{"model": "image diffusion model", "conditioning": "none", "norm": "layernorm", "blocks_per_level": 1, "attention": true, "residual_init": "none", "optimizer": "soap", "eps": 1e-08, "max_precond_dim": 1024, "adamw_lr_other_params": 0.0019, "ema_decay": 0.99, "epochs": 1.1, "lr_schedule": "constant"}
Rows from block 6 of a small image diffusion model, named by matrix and row number. Rows with one number belong to one channel. Each number is 128 + 32 x the weight over its row's rms, rounded and kept within 0 to 255. All counts start at 0. Numbers have three digits each. After the name is the row's rms in percent of the matrix's.
Before each channel's rows are labels from the 100 images, of 14976 (inputs lightly noised), where the channel reaches its highest value: "place" is the part of the image that holds the peak. Only what is clearly more common there than usual is listed. The data: photos with spoken descriptions (Open Images, Localized Narratives).
# convs0: first 3x3 conv (model.mid.2.convs.0.weight, 256x256x3x3, each kernel summed), inputs 0-127
# convs1: second 3x3 conv (model.mid.2.convs.1.weight, 256x256x3x3, transposed, each kernel summed), outputs 0-127

place: bottom centre; bottom right
convs0.13 106:169095103128155128124082108112160192144139145173204133125120163144131060150113061097132161115110138189138102108149114127155080127174102135106120164093142087149091115146186119152167133160163111170145136165160114124129098068141098104109105136159145154068097162114162149140145149135152098114088110151186183093157111082157097130201162200150086190151125134162124114151118174114179163107124
convs1.13 098:165176128136116155161088135131092095110133140101116150130133139119118178104138159155089117151128069145118138085157114162115179082118136155126094084108107115150189117115088140138137151168081166106162117101111144157136107189099140163117155175150156112132097127102114101126191126156095137146073209136109059170087134156115144169093170089109151096143134139101097129129143091152083109125108

place: bottom right
convs0.211 105:132068085169121134144185127136143156154179160124158157150089142164117127125143115124107122190170195155129200151134099130149124173142109090114159123133160130190156115159153157142152198100090090119134107150124187105172089121154187167173117164127102147141159119131148119113069185181111178148142092193135158139157118127126132121119074107159203150154076132198124161191145070149109112150141
convs1.211 102:115189166094127119158077196106168119151141102160114124123106162095144154135124121127112176117089114093139115112109123103157155071156107185112138133117092141065125090112072079109122106168118133143144167128150093158107167134082142155124101124111093091105090155135086100201179128093130037117084124111142053129149091077163135078099191157099130125095210117096083099089149181147144149127136

place: top right; middle right
convs0.52 069:114121164115160131083170157188097137101170118147100192106063139107070145161082061128153081150121110136176162125121093078133125107124129152147150077137151141104110055133082100060117169134127142134183114130148158146156152165145161139125147107147114094159132083133093114135094164129142136147127085084110186130108142134069154091127160151103144157143152057187129098114105136084132136140154
convs1.52 076:141131079111118107113099159141168124182120109173098112132112134155167115060174138188115168125122191151118115125114130089179119116086132130106130141108096163108157141135194177158132138109086116101169140177126163153108146027087134094112113119094124134144130150116166145155145134147132141144120151116117091122115131106158121102126127137105091140178167177087140137152092184146108074177134

place: top right
convs0.183 097:174150124162145110161113121100184152141165138120140142131132134208130151143139160086135093114142107193118126158166102130121137061165156078094099162151111135111125121102043111142097153177190105123188144126073139113130127076177100127143132171138125137135064062141107060183111134184183140106106150156155088153162077171141164160078143111148174082170123106086157100155125149134118160104116
convs1.183 099:127164114095149161022154124136071148153077142160097200183155159130190106109118133187089132164076174085059134129139168098111117159101117181100066102102148133145119141117191138117162113109084140144072150137217120120135136151132169148123108155136155138108150193095178209111142127110061091142164145129141150156095122099097100172161173124101097170127159142122099103119163088143170106147138

place: top right
convs0.110 105:104070132105157116143147160113143124120119126198158075135139154087100142172081175168078134103046095084085107139118141148132175107063139144132111123129128160141143205094111111211171111095112170126071136100120132104157125181112103161145097143178151128077151106109131103097146118139116190114133165075188153115100204162141094080130115162157120055076142144140086114098143081133107132206129
convs1.110 111:176142137204114155134118058109115122128130136079131172128130106128163115143161133086149151138151140164157092113147171112119104102139096057151111112111083081144113079144085148051087156199172117133145096125139110126118099085126129126146150118092085132119131128170163136147165116113133110147148094168107108141137092067139126175130170123108141187135152081121137100155153176123114105077071

place: bottom left
convs0.26 112:128116138116144117129105141181225074157142136161140146120097162157128123104171131099202143104151196123106078172175189130142154154129169161126163114147138139151122165170183153124131239108167126138161108236141148128091140169151161150115145130136137118087123102198117159184166164155104125144102154092108110131122144108189154141119053087108131068124139137179171150092147148131139094130098
convs1.26 106:165164124144159159185152097152071171141112148077127119153124127107139140187114142198058108162115116093102171105107070102119105165131093102081126113145125204126101123128066112156142110136109136117123150050106163106097098080136100133168139154143126138122121133108131120095127183069181112118174096162185152113122140129057137142125171184114154203084108139142152118128103106122111137136133

place: top right
convs0.96 106:112085069108109130082103100083106128106094095115131140094131143106050109123064090149055112146142161141135131115123112182167162113085138144105109153128090122073179125070103129120130125138124124163121143135134124162146149050112123139167076115135199114096181132088085122141127106161082041081083119117161109049092129105060090095111117100111147152115177053117136149119148093146084168116136
convs1.96 109:152145140135115155159139142136123141127156113168106092163126082140159117126192182090171147193116064110144126129076156111098119168145111131098127119074102151154112087122175125144141139115099142146142129131125152138144117142144089166118154167137099129138105085096168109105159151146155154121141060121124130112153088124189131148119101131135150032149122186168144057171114100095151079129129

place: bottom right
convs0.87 095:106152095090201098249117115218174074142230103151080080089133192139137114143212130163181140146131094106129145058160117153154163173155117169157144094149090181091092104117118095166104069170151113084130179121136128091152107124153140143075161144170102141166123137070142104114139073155196082133125089122140135107186117118185108133159073071154096105103129187097086151139092153122144100126138
convs1.87 104:107043161156069111065124141049081123157114149160194139159093096141121133162113147119083134150034132118087125129113148148101074162096097126140089169091143165166179159131122120133104117068161188113107106188118144142120088123078119130163113145128146123138114139173088162152073138160144156143080127152107125151155148119076119135114199166124113161174118095120104132147107087120107183121124

place: bottom centre; bottom right
convs0.139 084:173107139114107103082022107178129140144141119101150107146153078168169068107127098175076134115107154107113152151144105038138100128125084195137100122172110097081094137100199103137154136171100117147143108117197138107131157123096063151148080154091122100140110136040164128105173118070106114188100125136157123144106063132097137187085207126136123140084125233052105142089111201124149125150139
convs1.139 095:093118135091101112147187125078146080118036111162106134145128130109129187099108176136156113122163132137137099149095102205101121072072164060108114140102087177149184172069114108073070117103152118161133150082095160115093144128079163083105128081127139159117212147194081108146104112146182106069125122122097120117120088156136190114080067165154089089144095102125163088125126086105168096127141

place: top centre; bottom right
convs0.58 086:105100163118104143104112100152109104122085122120104148131079133156102206134139142110102088123159067148158158129146116128090114105130158108086157165142183106153118146107099076165110089119180135122149129164109133118154129098098137144170182126135121108119080121114105148144146149185126070141090125110185125141132154100130157104089180206109122198202201148170130123109077183126134139160107
convs1.58 100:118139054152146113153139159144177149116187112089173144102143172146135106098114084158129127189144164122097088167116158134180121130149122134108119113108159111128157113139189172132179143126088140171161150092192108119111108093153094113086046123108085147192170110134115154130079157057142104112160146155131083079133084068158133136189133062137133092070113121139154168103140063145153110135183

place: top right
convs0.27 081:134075162061119091138121135146135126094122102111155110130113135195141150115097174051139115143147158136104144148127115015136143176137105095138145101091133099175178106115156156159156162131105091127204115096146162138076146104117090102121165108125139088145223116078093104068207128128145182103126150138110144131182154184165175143125088178083128126084092130164155142149135155135107147132126
convs1.27 083:133212081140169103140131073121137108169124155101091120138114105037113122086141061150118087174160112096159112128145132192178095110147180142126121092199082151159108177121055137106127143152153104135121140126126132102143126112113182169149111124190109068121124147123162151173080096109119105076139134081166153159142091100137096135111124165104111135177155179093108136124094108095166134118090

place: bottom centre; bottom left
convs0.191 075:109128100166129153118111073119128128089135143151202107120102123128162103156168149146106126165104120101091106134142103108141125149080156184121084083108112152087147153159123178160242129125092142159100089139160091133146175180168162142220113101093129139163070170173146082124145109118193127148146153128154165063107139038137162174132170199127115156114165167061104149076130072114140122133104
convs1.191 080:140142158094160053136129143122100081113093122109101122133143138122103123123145141125099147133190082135169155107164186130103113131109154115150104132147103187167099123085160089112021116171172105130120147074114179141129140126079091079086141149127107115166151106156136149103138160122131121113085117170120111095147182144080145127129116082105134101161088134132147065122104206146120142114083

place: bottom centre
convs0.254 110:117142142093128107088129176151147177121161123111164106153176083068123152163097156107114132117120155166147104101103144226152062098180140093125155080191198173150131109122139128129149095143137140137034182110061102129130167147166180142127147123089163101167166170179083136170174136087130147119188106148094134148125153097096127140109132142150135112106121176120163129148086224132103157184135
convs1.254 106:141099174116112124116100118141146098112134174170128168095099135134092169109112159121150149165168126145134118096136087030144152130075112182168124122095103076118175125100164071196118166132132142154195085134184150131100135088088095107134121096113057134103138133103135141158100117140155146118090149152128147080120117206142134085168083085088094172134150077158140107137169101155113110073114

place: top right
convs0.158 091:128088162132167103121117106096112119106189084147156149161098150038095131170168083115129088133128135119145135168147135123072162114138181111137151169117130122160081118101101192131146069093211113162201138098128104151127140105117157141070104086108126068086116177091136152149083163142078166097123157114168118111151107085105148097162155202123108125098128096128097174084122154158072086161148
convs1.158 091:122174104128136146167087112132186133124078116159080080045183137174137107100146087203143094155120154103124151152109126143207108097143115190079080062102140113133171147105141076137151165158073147145137114128093138124139088131118123155138120114176118135142167134139107095127172088109200091144151161216128161129204151135158113115104129093123156153164132127142124140160135102111125121163094

place: bottom centre
convs0.243 086:131043085191165137121105166167073135149156079079147089134169131119075203080137152140120148154164080148082132110123074081130122150183174162159139109103152107081159110100077115123119112129134136151120133141162123118166082117111131128136179151164114152146100110096137141122173141152164147142146138106110077087085166115170149185088053129136063115104104167142097102084136110145146090142133
convs1.243 094:140161107075127113151127100117128136125123176168150149152094154166142068177120097171169155112072142159153092154178107154092123157075104105183185089174059143130121089084138146152177139169132162116160118059138096089212171140131154141160101155121128103167166128156109159170113124138100105116113119133136167161125073106122132128135155094080163145148126133063117113121148134147119158105066

place: bottom left
convs0.35 098:130117120142160152128052113129121162103135108127109163143094074107089054121146138085044112046124086156160158105109185147117118085147192093148127108192093122126146092149150162125127156078177111151157209162179118135139097104114146135097205155158134160094128148151098091136122087167180127126147162123150140105139139110130113149163157110117114115134134125140097109143113145119175106090119
convs1.35 094:169115163119123094168155171115144114138114121130162120085146162090170166122158159150251128154145216090127121081161115126105083146127108130056119112026156166140134112083110091122115122099107085129061102074066124098072109164150116104161085118105086133131176106085141161175159112105132151159135112133095116131148101067144165120103055127138124150142125132129118154117134085100142123158151

place: top centre
convs0.74 077:114111124215101160096084103169089147133225092136107121097138157071180139133170159086164098127143097116165149109146141151123165167176129107120146153099183142142134086079132154112240130150106126118079155135066111106115116222163155117146112158123124144150111148115100142138118111088103128078129126081078097107164100101066148098131089171118105069111116103138163176155056177130128119147105
convs1.74 077:131096200110113094158149148143092212123081149081146114144059088183115136120097150111127166163121127135136147140111104111176075132110159189155194091141102123178136129152097130099056055115137103162153120073155140130103120117136103058153160121113107144122146129121231086092112146178158160159095150180183137170085147136167119153179145078167178167124144154154044102152156108156163084101157

place: bottom centre; bottom left
convs0.99 095:166104170120131097115150069098099139135194134166138192164146095120146107130152145115163118138102134090147115141106142094167114122141118115154143123123124129140156106130100199143138154108122132115166104085157069195097136112139094152092155074131085160115089144150067159165166151142106157125158101024153158088165144151120148125133111107143102177165070113124148143101183140142151138167113
convs1.99 103:131163069113161125110103204134166158081130124077137099092109110126095144114107071144140154086137186177139152076125143168144137140127146132153134081142134082098137138134188134132135195091108144147087102167144181098167128130129132132161156182152100124140143122135151099062070089165123094153164203167086156122124113130109145153083146186118147101126133145125170137120126067145115090082200

place: top centre; top right
convs0.59 092:104166149155175108151059142061112138111213140136150128142181130154136139130143187172116198099123140188092130193183120110105070107148129145131183144139065161125133198077128094104163115144122155097108083173128138135152146113179092162135138131087171126143178218152126138132195155096084077104137134171130135168106125091151112098118154109157134064171152112114137102137142140120106136163142
convs1.59 107:130122050147088136101200147150143125159047117152088097134108120102146109119131123117118045194092142131108125123134106154095147138099121090136097136118121152178173049129149135149122130125144082156168081072159147135140155172118156107085073158148129108117108096114142100145089144144159180137115118063178078136151124138113159140132127136104087155082126112087053160071120098123151103082093

place: top right
convs0.5 092:182151131132101109176110122124083148150190169167059086108088110158142107148149117129099140141129196146202119083130126057162124080150138148175127095094116137151105142103104107176182182138102132122130243154122107123139091172141150158099108151108110133130147058123177132118111077144115117143159133131147092089114142159119161126146109129148110109149111136131098100144125155115079176143117
convs1.5 098:104084153099140129102129116132141176143088166128179129159134165085129156125154162115158107097089123140105141125150107225105173198120104079087148104175085099096157136117147059116091108139167133075093093145146132149125153099133151075165129090144178143073092140086060178176102147099154110149151098151140122199102126090179123120057121119140115166125151144108183112126165107078132119125181

place: bottom centre
convs0.48 084:133093105143147115080130091186151146114182182167165175126098139180124086137124125104205212143142032135150063158140103153173134169097196160120131130086116142196139166147141116117135118172170117122149159142136167097124102167103157176097115092137156129090091139175120073132135154142147156175136109104148164166145135166139123080146107066105101155117109171106140087124225146141132128123060
convs1.48 087:103133104117158102154153174122090115187148105119170149138122153082091126131176119100089073174134143114151173094090100077080160114201054139144151123185096098085145112177079144149167122129049138150071101150130123162139129162147106102173097149099144112119125101118145183120110174138108177068148150076123093144107139109107094192129152171147144104116110083176145143097094150185134129107137