config.toml
model = "image diffusion model"
dataset = "photos with spoken descriptions (Open Images, Localized Narratives)"
train_examples = 203450
image_size = 32
horizontal_flip = true
conditioning = "none"
arch = "unet"
objective = "epsilon"
cond_dim = 256
norm = "layernorm"
activation = "silu"
widths = [64, 64, 128, 256]
blocks_per_level = 1
scale_shift_norm = true
attention = true
upsampling = "nearest_conv"
init = "small_normal"
residual_init = "none"
optimizer = "soap"
beta2 = 0.95
lr = 0.0018
beta1 = 0.95
shampoo_beta = 0.95
eps = 1e-08
precondition_frequency = 10
max_precond_dim = 1024
merge_dims = false
one_sided = false
adamw_lr_other_params = 0.0019
ema_decay = 0.99
steps = 4600
batch_size = 48
epochs = 1.1
lr_schedule = "constant"
warmup_steps = 920
weight_decay = 0.2
adamw_weight_decay_other_params = 0
Rows from block 7 of a small image diffusion model, named by matrix and row number. Each number is 50 + 10 x the weight over its row's rms, rounded and kept within 0 to 99. All counts start at 0.
After each channel's rows are labels from the 100 images, of 14976 (inputs lightly noised), where the channel reaches its highest value: "patch colour" is the nearest of a few named colours to the mean colour under the peak. Only what is clearly more common there than usual is listed. The data: photos with spoken descriptions (Open Images, Localized Narratives).
# convs0: first 3x3 conv (model.decb.0.0.convs.0.weight, 128x256x3x3, each kernel summed), inputs 172-255

convs0.28:68 55 52 29 59 53 43 44 53 27 57 75 39 64 52 61 30 42 63 27 66 52 60 42 45 57 49 58 34 45 49 46 76 42 26 54 51 50 34 39 46 45 48 47 52 67 41 79 52 36 51 43 55 67 62 52 44 52 50 48 59 58 52 45 37 32 59 54 44 57 32 47 59 43 41 48 58 64 52 44 45 35 65 31
patch colour: grey

convs0.80:51 17 36 56 48 31 43 31 71 37 53 64 51 45 46 61 42 50 51 39 55 53 69 69 59 67 63 43 47 52 58 60 57 49 51 43 41 53 42 51 55 46 39 52 61 67 49 72 56 43 36 52 55 58 46 40 73 43 46 48 43 70 59 45 51 48 48 47 75 46 43 61 63 61 25 38 44 46 47 64 31 55 47 54
patch colour: pink

convs0.24:48 64 59 61 63 58 50 39 64 61 56 62 45 37 38 61 47 39 61 44 43 76 63 65 36 57 50 52 37 42 62 54 60 53 36 33 42 61 73 52 38 60 38 52 38 46 28 60 46 60 64 48 29 44 43 45 45 51 46 67 65 62 66 43 51 42 42 54 29 59 48 53 44 35 62 62 53 71 57 56 39 79 36 54
patch colour: grey

convs0.2:54 65 69 57 65 54 44 54 40 56 65 40 59 32 44 61 71 61 60 51 38 52 41 23 42 60 59 63 27 51 39 59 54 37 35 61 53 42 41 59 45 40 72 43 25 31 56 41 63 46 67 66 66 47 47 56 49 41 44 58 50 35 37 59 40 68 48 52 45 53 59 43 40 47 60 71 53 50 39 27 33 49 32 66
patch colour: grey

convs0.121:51 53 57 45 45 28 43 51 23 56 69 41 73 37 56 48 42 56 36 56 42 47 41 46 61 77 59 35 60 32 29 45 65 49 63 27 60 59 60 53 57 53 64 45 59 62 65 65 62 53 52 57 49 42 38 44 48 52 58 25 59 33 55 48 57 36 41 58 46 55 40 74 55 59 78 67 53 60 65 34 77 18 56 53
patch colour: black

convs0.122:39 57 36 25 45 55 56 57 51 43 54 55 71 52 41 46 58 65 53 61 71 64 43 07 46 50 60 42 60 58 52 42 63 39 48 63 66 49 40 49 59 55 66 35 45 68 50 58 52 38 65 58 48 62 52 54 63 78 42 46 58 36 70 47 56 27 54 68 48 42 57 57 01 46 33 66 49 58 56 59 58 34 52 45
patch colour: black; white

convs0.27:57 67 56 41 68 61 34 54 41 66 47 52 49 45 58 39 64 50 54 39 49 37 65 57 44 38 53 61 35 44 55 40 37 44 34 65 49 35 37 46 60 56 51 48 42 60 54 51 47 63 56 51 52 36 63 53 53 34 43 66 48 59 64 39 63 43 39 53 39 47 47 72 55 57 40 49 49 50 25 66 59 60 54 39
patch colour: grey

convs0.101:54 49 48 57 50 32 41 39 50 54 71 77 56 55 51 39 51 50 36 65 38 40 44 56 48 47 61 46 56 27 81 49 54 40 58 42 38 60 25 67 62 48 57 52 46 60 53 71 74 59 63 53 28 47 67 44 46 55 50 36 60 31 43 63 61 46 49 62 54 56 43 32 24 56 63 58 40 42 32 48 57 54 60 45
patch colour: grey

convs0.126:36 43 57 60 56 47 62 66 45 58 42 56 46 50 50 32 74 50 40 44 56 51 53 38 55 66 40 54 62 53 47 60 54 68 49 47 55 34 82 44 50 63 56 33 41 51 53 50 61 65 52 43 78 57 44 53 66 32 41 61 53 39 30 57 57 38 53 23 43 23 65 42 42 66 44 49 50 50 52 49 54 55 48 63
patch colour: black

convs0.96:42 41 48 61 60 53 38 49 72 48 72 45 34 59 50 44 62 75 31 68 54 31 48 47 48 39 66 50 68 43 60 59 65 37 52 47 45 33 54 63 53 55 67 60 55 50 37 41 51 59 41 47 32 57 48 39 45 38 56 31 45 38 45 51 47 53 64 56 51 48 40 36 54 47 68 76 41 32 65 44 49 30 42 46
patch colour: pink

convs0.75:58 67 51 61 61 73 61 59 50 43 41 47 42 50 41 41 53 67 60 51 37 31 60 63 50 51 60 46 39 38 53 68 32 65 44 54 53 51 82 39 58 38 43 37 66 64 63 60 38 67 63 43 40 61 58 50 42 68 30 35 65 42 53 44 49 79 61 44 51 60 18 41 52 63 41 50 40 44 48 55 51 50 34 42
patch colour: red

convs0.14:40 43 39 56 54 44 52 37 53 49 56 41 71 60 57 38 38 46 49 56 53 37 53 51 53 62 45 40 69 54 50 26 36 67 71 30 61 87 33 76 40 37 47 42 77 51 56 42 61 64 51 49 68 50 60 41 58 57 48 52 49 52 51 52 57 44 34 42 32 38 59 64 40 49 54 40 38 68 49 59 61 45 44 48
patch colour: black

convs0.12:65 57 47 55 67 50 67 42 68 48 52 56 51 61 60 84 43 50 65 34 56 41 51 75 53 54 55 72 36 48 45 37 50 53 29 49 36 64 73 63 56 46 41 45 53 54 65 68 48 52 65 43 44 48 52 40 57 45 37 56 65 57 51 52 56 62 49 28 57 46 48 53 62 80 37 35 40 49 60 40 38 59 57 75
patch colour: pink

convs0.113:40 43 51 33 49 48 41 74 35 20 48 26 58 48 43 49 46 43 82 32 21 53 49 48 53 65 47 52 45 26 48 46 30 47 48 56 61 46 66 65 43 61 45 56 43 59 46 59 46 47 54 46 69 41 40 49 46 53 55 47 41 26 43 45 37 59 41 48 48 66 55 57 47 40 52 57 57 62 80 52 41 34 22 52
patch colour: black

convs0.107:56 36 38 56 41 38 60 54 52 34 51 56 67 63 46 55 48 52 34 62 55 31 31 39 75 46 35 48 49 53 44 36 50 43 38 64 67 69 40 41 50 40 51 53 51 31 71 42 78 46 46 49 85 46 51 41 51 49 38 59 42 61 57 59 46 42 57 46 61 53 58 53 49 67 30 43 26 59 29 53 48 45 77 39
patch colour: white

convs0.60:48 49 41 53 53 57 42 53 47 86 51 45 48 44 40 44 48 52 64 54 54 59 43 48 54 54 34 49 60 52 62 53 62 72 61 27 55 50 42 46 50 57 45 74 63 35 37 55 43 52 51 45 42 40 76 39 38 53 66 50 45 54 44 57 55 39 32 49 44 28 47 38 42 23 40 58 58 30 30 57 62 41 37 31
patch colour: white

convs0.37:52 67 68 41 48 35 32 41 54 39 47 55 43 51 38 50 27 44 58 37 32 49 58 52 43 64 35 45 44 33 51 42 33 50 28 58 53 57 32 44 52 28 75 33 49 45 58 53 52 71 44 37 48 33 55 43 49 56 31 39 43 46 46 46 44 53 73 60 46 57 60 45 62 42 55 71 50 32 56 49 50 53 42 42
patch colour: grey

convs0.47:53 38 38 51 53 58 64 59 51 46 66 50 56 54 43 61 56 71 37 62 40 42 52 87 46 28 61 50 53 53 57 75 34 61 36 63 46 48 74 48 55 42 27 59 55 54 42 51 58 48 53 45 41 59 57 41 40 53 45 49 47 44 54 32 43 69 45 54 58 57 54 45 70 42 65 70 39 50 53 28 43 49 62 45
patch colour: pink

convs0.23:45 55 55 43 44 58 53 47 58 70 66 45 45 46 51 51 56 69 45 37 72 57 40 47 37 46 60 60 64 58 42 59 41 49 57 51 63 48 64 46 63 38 48 49 42 30 47 37 52 37 33 38 36 64 49 44 38 68 51 36 54 60 41 76 06 40 48 42 50 48 76 49 32 44 64 35 39 55 47 53 56 65 33 62
patch colour: cyan; green

convs0.7:63 40 46 47 45 56 57 68 35 54 55 54 55 61 59 50 29 52 37 53 36 46 23 31 64 62 48 48 62 41 48 47 32 40 39 38 58 49 61 35 59 33 49 54 60 40 60 40 65 31 52 55 49 35 52 47 57 46 42 42 65 38 48 58 73 64 50 57 55 42 56 49 35 70 42 44 24 60 26 53 46 51 52 47
patch colour: grey

convs0.116:52 35 70 55 40 45 62 62 21 47 56 49 54 59 57 44 60 54 51 64 56 45 45 31 46 44 67 81 28 40 38 60 47 48 32 59 41 33 72 48 43 36 42 59 58 45 23 54 48 49 57 47 61 56 46 21 40 57 36 65 60 41 63 61 19 71 52 50 52 49 52 55 45 58 46 46 46 27 63 34 51 62 60 64
patch colour: grey

convs0.88:63 64 52 63 55 65 46 60 53 53 77 31 35 55 31 66 42 58 74 29 58 56 28 39 32 50 58 64 60 47 55 81 79 46 53 43 26 52 53 60 56 49 55 53 52 54 31 62 33 57 60 52 38 64 63 67 55 66 40 64 56 46 46 63 45 62 53 41 42 56 48 46 27 41 43 64 38 63 45 61 29 46 55 63
patch colour: white

convs0.99:62 45 38 65 49 55 52 61 32 29 47 51 39 42 43 44 64 39 53 49 48 64 60 54 47 41 61 54 50 43 55 62 54 21 42 61 45 40 63 55 59 46 69 48 51 45 34 45 54 55 62 67 40 59 43 40 52 37 64 51 48 41 61 29 48 57 64 47 73 41 74 62 65 58 52 49 45 61 59 52 51 64 48 50
patch colour: white

convs0.25:49 58 51 62 63 40 66 60 35 46 69 72 49 70 40 47 39 52 52 65 43 22 46 48 42 45 41 58 54 40 63 56 47 49 51 53 53 62 82 39 75 43 61 62 42 45 48 46 38 52 60 48 38 47 54 76 53 48 34 54 59 15 49 72 61 51 56 49 46 32 58 59 38 55 42 51 50 57 31 50 44 52 37 57
patch colour: grey

convs0.10:51 42 36 46 63 74 52 42 58 62 79 42 63 43 43 73 37 60 41 50 37 69 61 48 40 45 68 43 53 56 39 58 60 52 27 63 41 68 54 40 51 52 48 53 42 33 46 75 50 43 71 56 41 53 72 62 63 34 34 61 37 67 64 66 51 58 47 41 57 60 38 58 46 34 44 41 57 49 65 43 28 34 44 51
patch colour: blue; purple

convs0.67:53 52 65 69 54 31 45 37 67 51 40 39 49 60 41 54 51 63 41 18 41 67 40 34 53 54 73 53 57 68 47 55 51 57 50 43 47 41 55 57 23 47 65 50 61 47 50 68 52 51 43 35 32 38 40 32 40 47 85 56 34 53 62 46 56 58 43 65 43 56 47 54 45 50 66 42 49 42 42 41 40 49 42 41
patch colour: pink

convs0.110:38 53 42 36 48 51 57 43 65 34 27 46 76 63 51 42 41 49 56 37 49 52 45 37 68 43 46 60 48 53 56 32 48 65 59 70 51 54 62 70 40 57 70 36 45 56 46 50 53 52 44 37 55 39 36 41 46 48 69 37 31 38 60 38 61 66 64 43 49 45 63 60 53 51 47 46 35 38 63 65 26 60 49 49
patch colour: pink

convs0.102:41 52 35 67 51 49 51 34 48 63 62 45 61 41 43 76 51 36 44 41 60 56 53 51 74 47 67 30 55 44 62 48 61 44 53 50 42 61 49 53 51 27 68 60 51 46 63 42 71 53 39 48 46 47 51 32 39 30 61 52 29 48 45 44 57 38 42 41 50 44 64 46 59 49 46 40 32 49 41 51 41 58 55 48
patch colour: grey

convs0.127:72 53 63 43 50 57 38 58 59 31 55 32 33 56 43 68 48 43 65 37 77 63 41 50 45 45 60 56 53 55 44 48 70 37 54 65 34 49 58 49 44 56 36 63 55 24 51 44 33 53 54 64 72 47 50 56 40 99 64 51 30 67 48 57 49 48 54 30 29 52 43 43 52 47 38 42 43 55 45 68 34 44 65 62
patch colour: white

convs0.43:56 67 46 49 40 71 46 42 37 53 61 38 46 39 49 53 76 59 43 68 41 56 60 34 40 36 59 42 34 55 42 35 49 51 51 59 54 59 43 50 41 58 56 57 51 45 47 45 68 54 54 46 38 45 47 42 47 49 51 70 64 34 75 47 47 25 65 56 37 54 46 61 43 36 54 83 39 40 31 55 68 41 62 58
patch colour: black

convs0.77:54 63 72 41 53 64 52 31 51 77 63 42 59 56 54 75 47 33 42 36 47 57 53 68 29 51 39 54 44 27 25 45 46 47 44 63 46 34 57 52 42 62 46 48 49 45 56 31 41 37 49 47 64 56 38 44 34 57 30 67 33 44 54 38 50 51 71 46 45 72 63 50 47 60 64 81 42 50 35 79 60 58 58 67
patch colour: black

convs0.124:50 56 49 63 51 67 58 38 63 52 40 50 69 38 50 48 75 56 51 61 56 48 60 27 53 50 36 56 65 68 47 52 53 40 41 49 55 46 19 40 49 42 46 24 50 56 53 52 47 25 43 54 61 58 61 64 58 59 45 38 48 40 37 36 50 55 64 55 43 42 49 65 81 58 45 50 58 50 55 37 36 46 54 46
patch colour: grey

convs0.34:38 36 43 55 46 36 55 66 27 57 23 58 23 40 54 44 54 29 43 62 50 46 51 48 46 58 40 42 55 51 46 50 58 43 60 60 61 40 39 48 35 58 54 53 29 64 31 51 47 56 62 64 45 47 57 59 57 46 60 39 45 37 51 26 74 48 49 59 54 68 26 37 73 45 68 59 62 43 58 59 73 38 68 34
patch colour: black

convs0.8:30 45 43 45 55 34 47 36 57 63 31 34 46 40 69 53 43 49 47 46 52 50 34 56 36 52 54 64 45 60 49 47 43 35 48 60 26 46 15 49 46 53 50 44 32 47 50 46 50 66 52 68 50 49 60 55 65 35 52 59 40 69 53 70 64 61 67 23 48 43 67 63 35 54 48 40 45 67 68 61 36 73 64 46
patch colour: pink

convs0.106:34 47 46 72 65 50 49 51 50 81 76 42 54 39 37 38 68 64 52 40 39 72 48 31 57 47 59 41 54 44 48 63 57 66 44 52 54 46 57 53 43 33 45 52 40 50 53 50 51 63 52 53 58 44 66 54 27 59 47 54 48 38 48 70 31 64 67 71 50 67 60 40 28 41 58 56 63 40 46 36 39 45 40 30
patch colour: blue; cyan

convs0.82:42 49 46 50 45 45 47 59 52 57 41 45 49 44 33 52 53 38 34 66 55 44 66 46 41 70 36 44 43 61 60 49 58 44 46 43 61 70 69 64 44 42 55 57 32 44 52 49 67 32 47 40 54 50 54 52 42 40 74 56 53 53 57 51 59 43 34 60 48 56 77 40 65 65 67 46 67 38 35 30 50 51 51 41
patch colour: red

convs0.52:33 46 63 34 52 59 65 37 59 51 51 71 45 49 56 56 61 74 47 59 49 46 69 61 32 51 39 51 60 51 61 63 47 71 39 57 42 52 57 55 41 57 33 59 53 43 66 56 49 49 31 62 39 51 57 37 41 47 44 53 59 67 40 58 37 42 48 30 40 30 52 55 54 66 56 50 57 48 55 48 50 38 64 55
patch colour: pink

convs0.63:34 25 50 50 60 44 49 55 71 53 62 63 53 73 43 37 44 48 38 37 62 50 60 73 38 35 64 59 73 63 63 67 43 46 40 45 36 44 69 46 48 45 39 57 76 43 45 35 47 47 45 53 58 37 43 37 59 41 64 46 41 62 46 48 38 58 60 40 62 48 39 38 51 40 55 47 49 37 54 57 40 56 52 65
patch colour: pink

convs0.76:39 53 56 46 65 49 54 46 57 48 45 46 59 34 53 68 82 66 63 44 63 46 45 38 57 42 44 56 44 66 52 31 40 47 36 66 42 51 45 60 44 70 51 31 35 41 42 53 53 34 64 46 65 51 53 45 47 29 49 57 63 40 57 48 68 47 59 27 42 36 50 63 36 58 50 47 47 37 65 43 35 49 68 45
patch colour: grey

convs0.44:37 49 40 42 37 44 52 72 66 35 20 40 49 38 54 62 47 39 64 40 42 37 59 43 55 32 68 55 37 56 56 29 54 45 55 45 38 55 05 49 46 52 47 29 34 52 34 42 36 38 62 46 42 58 65 38 66 34 43 55 43 54 46 43 59 25 50 58 57 55 52 53 71 58 53 53 49 60 52 41 39 57 60 38
patch colour: grey

convs0.3:44 48 45 49 32 58 70 46 55 50 26 74 72 36 68 60 60 44 42 58 62 34 39 59 59 42 49 57 53 69 60 44 39 45 61 52 38 69 46 48 42 38 48 40 64 28 38 58 66 41 38 41 32 40 56 40 67 48 43 53 41 47 43 43 63 56 57 42 53 49 38 51 42 49 47 48 48 46 55 45 63 87 61 45
patch colour: grey

convs0.87:44 52 69 58 53 64 39 70 73 30 29 44 52 55 51 45 61 38 59 47 67 46 50 37 49 32 41 55 51 48 37 36 50 36 57 42 44 50 43 61 47 61 33 47 37 22 31 37 54 55 56 50 75 53 44 65 45 51 42 48 45 59 55 46 54 47 65 36 32 40 62 35 66 52 45 81 31 37 61 66 41 51 62 53
patch colour: white

convs0.18:44 33 59 36 43 57 51 34 53 38 52 65 44 65 37 36 60 66 46 67 38 46 54 53 58 26 55 47 48 44 57 44 61 42 56 47 44 65 59 40 49 44 34 58 63 43 57 59 57 50 53 52 65 46 68 56 35 66 27 62 63 51 61 47 54 51 32 66 45 43 60 44 45 43 58 30 52 38 43 45 53 25 74 49
patch colour: pink

convs0.21:65 43 80 50 53 42 35 51 69 39 47 44 50 46 52 51 39 42 63 40 52 44 48 66 56 60 52 74 50 47 27 49 39 55 48 50 41 48 42 41 33 36 58 47 41 40 58 47 35 51 46 57 52 63 50 50 33 60 63 52 33 69 17 44 39 33 72 29 29 47 64 49 62 68 42 41 62 40 42 50 45 63 35 56
patch colour: white

convs0.48:52 63 47 67 44 51 54 25 51 45 86 53 51 32 61 49 52 51 51 63 54 61 47 63 45 47 55 35 55 27 60 52 53 60 46 47 48 56 41 55 49 26 70 54 58 53 44 59 50 40 48 71 36 34 44 49 48 57 39 42 51 48 53 44 56 41 64 43 47 53 40 50 50 41 65 65 37 55 41 42 52 56 45 50
patch colour: pink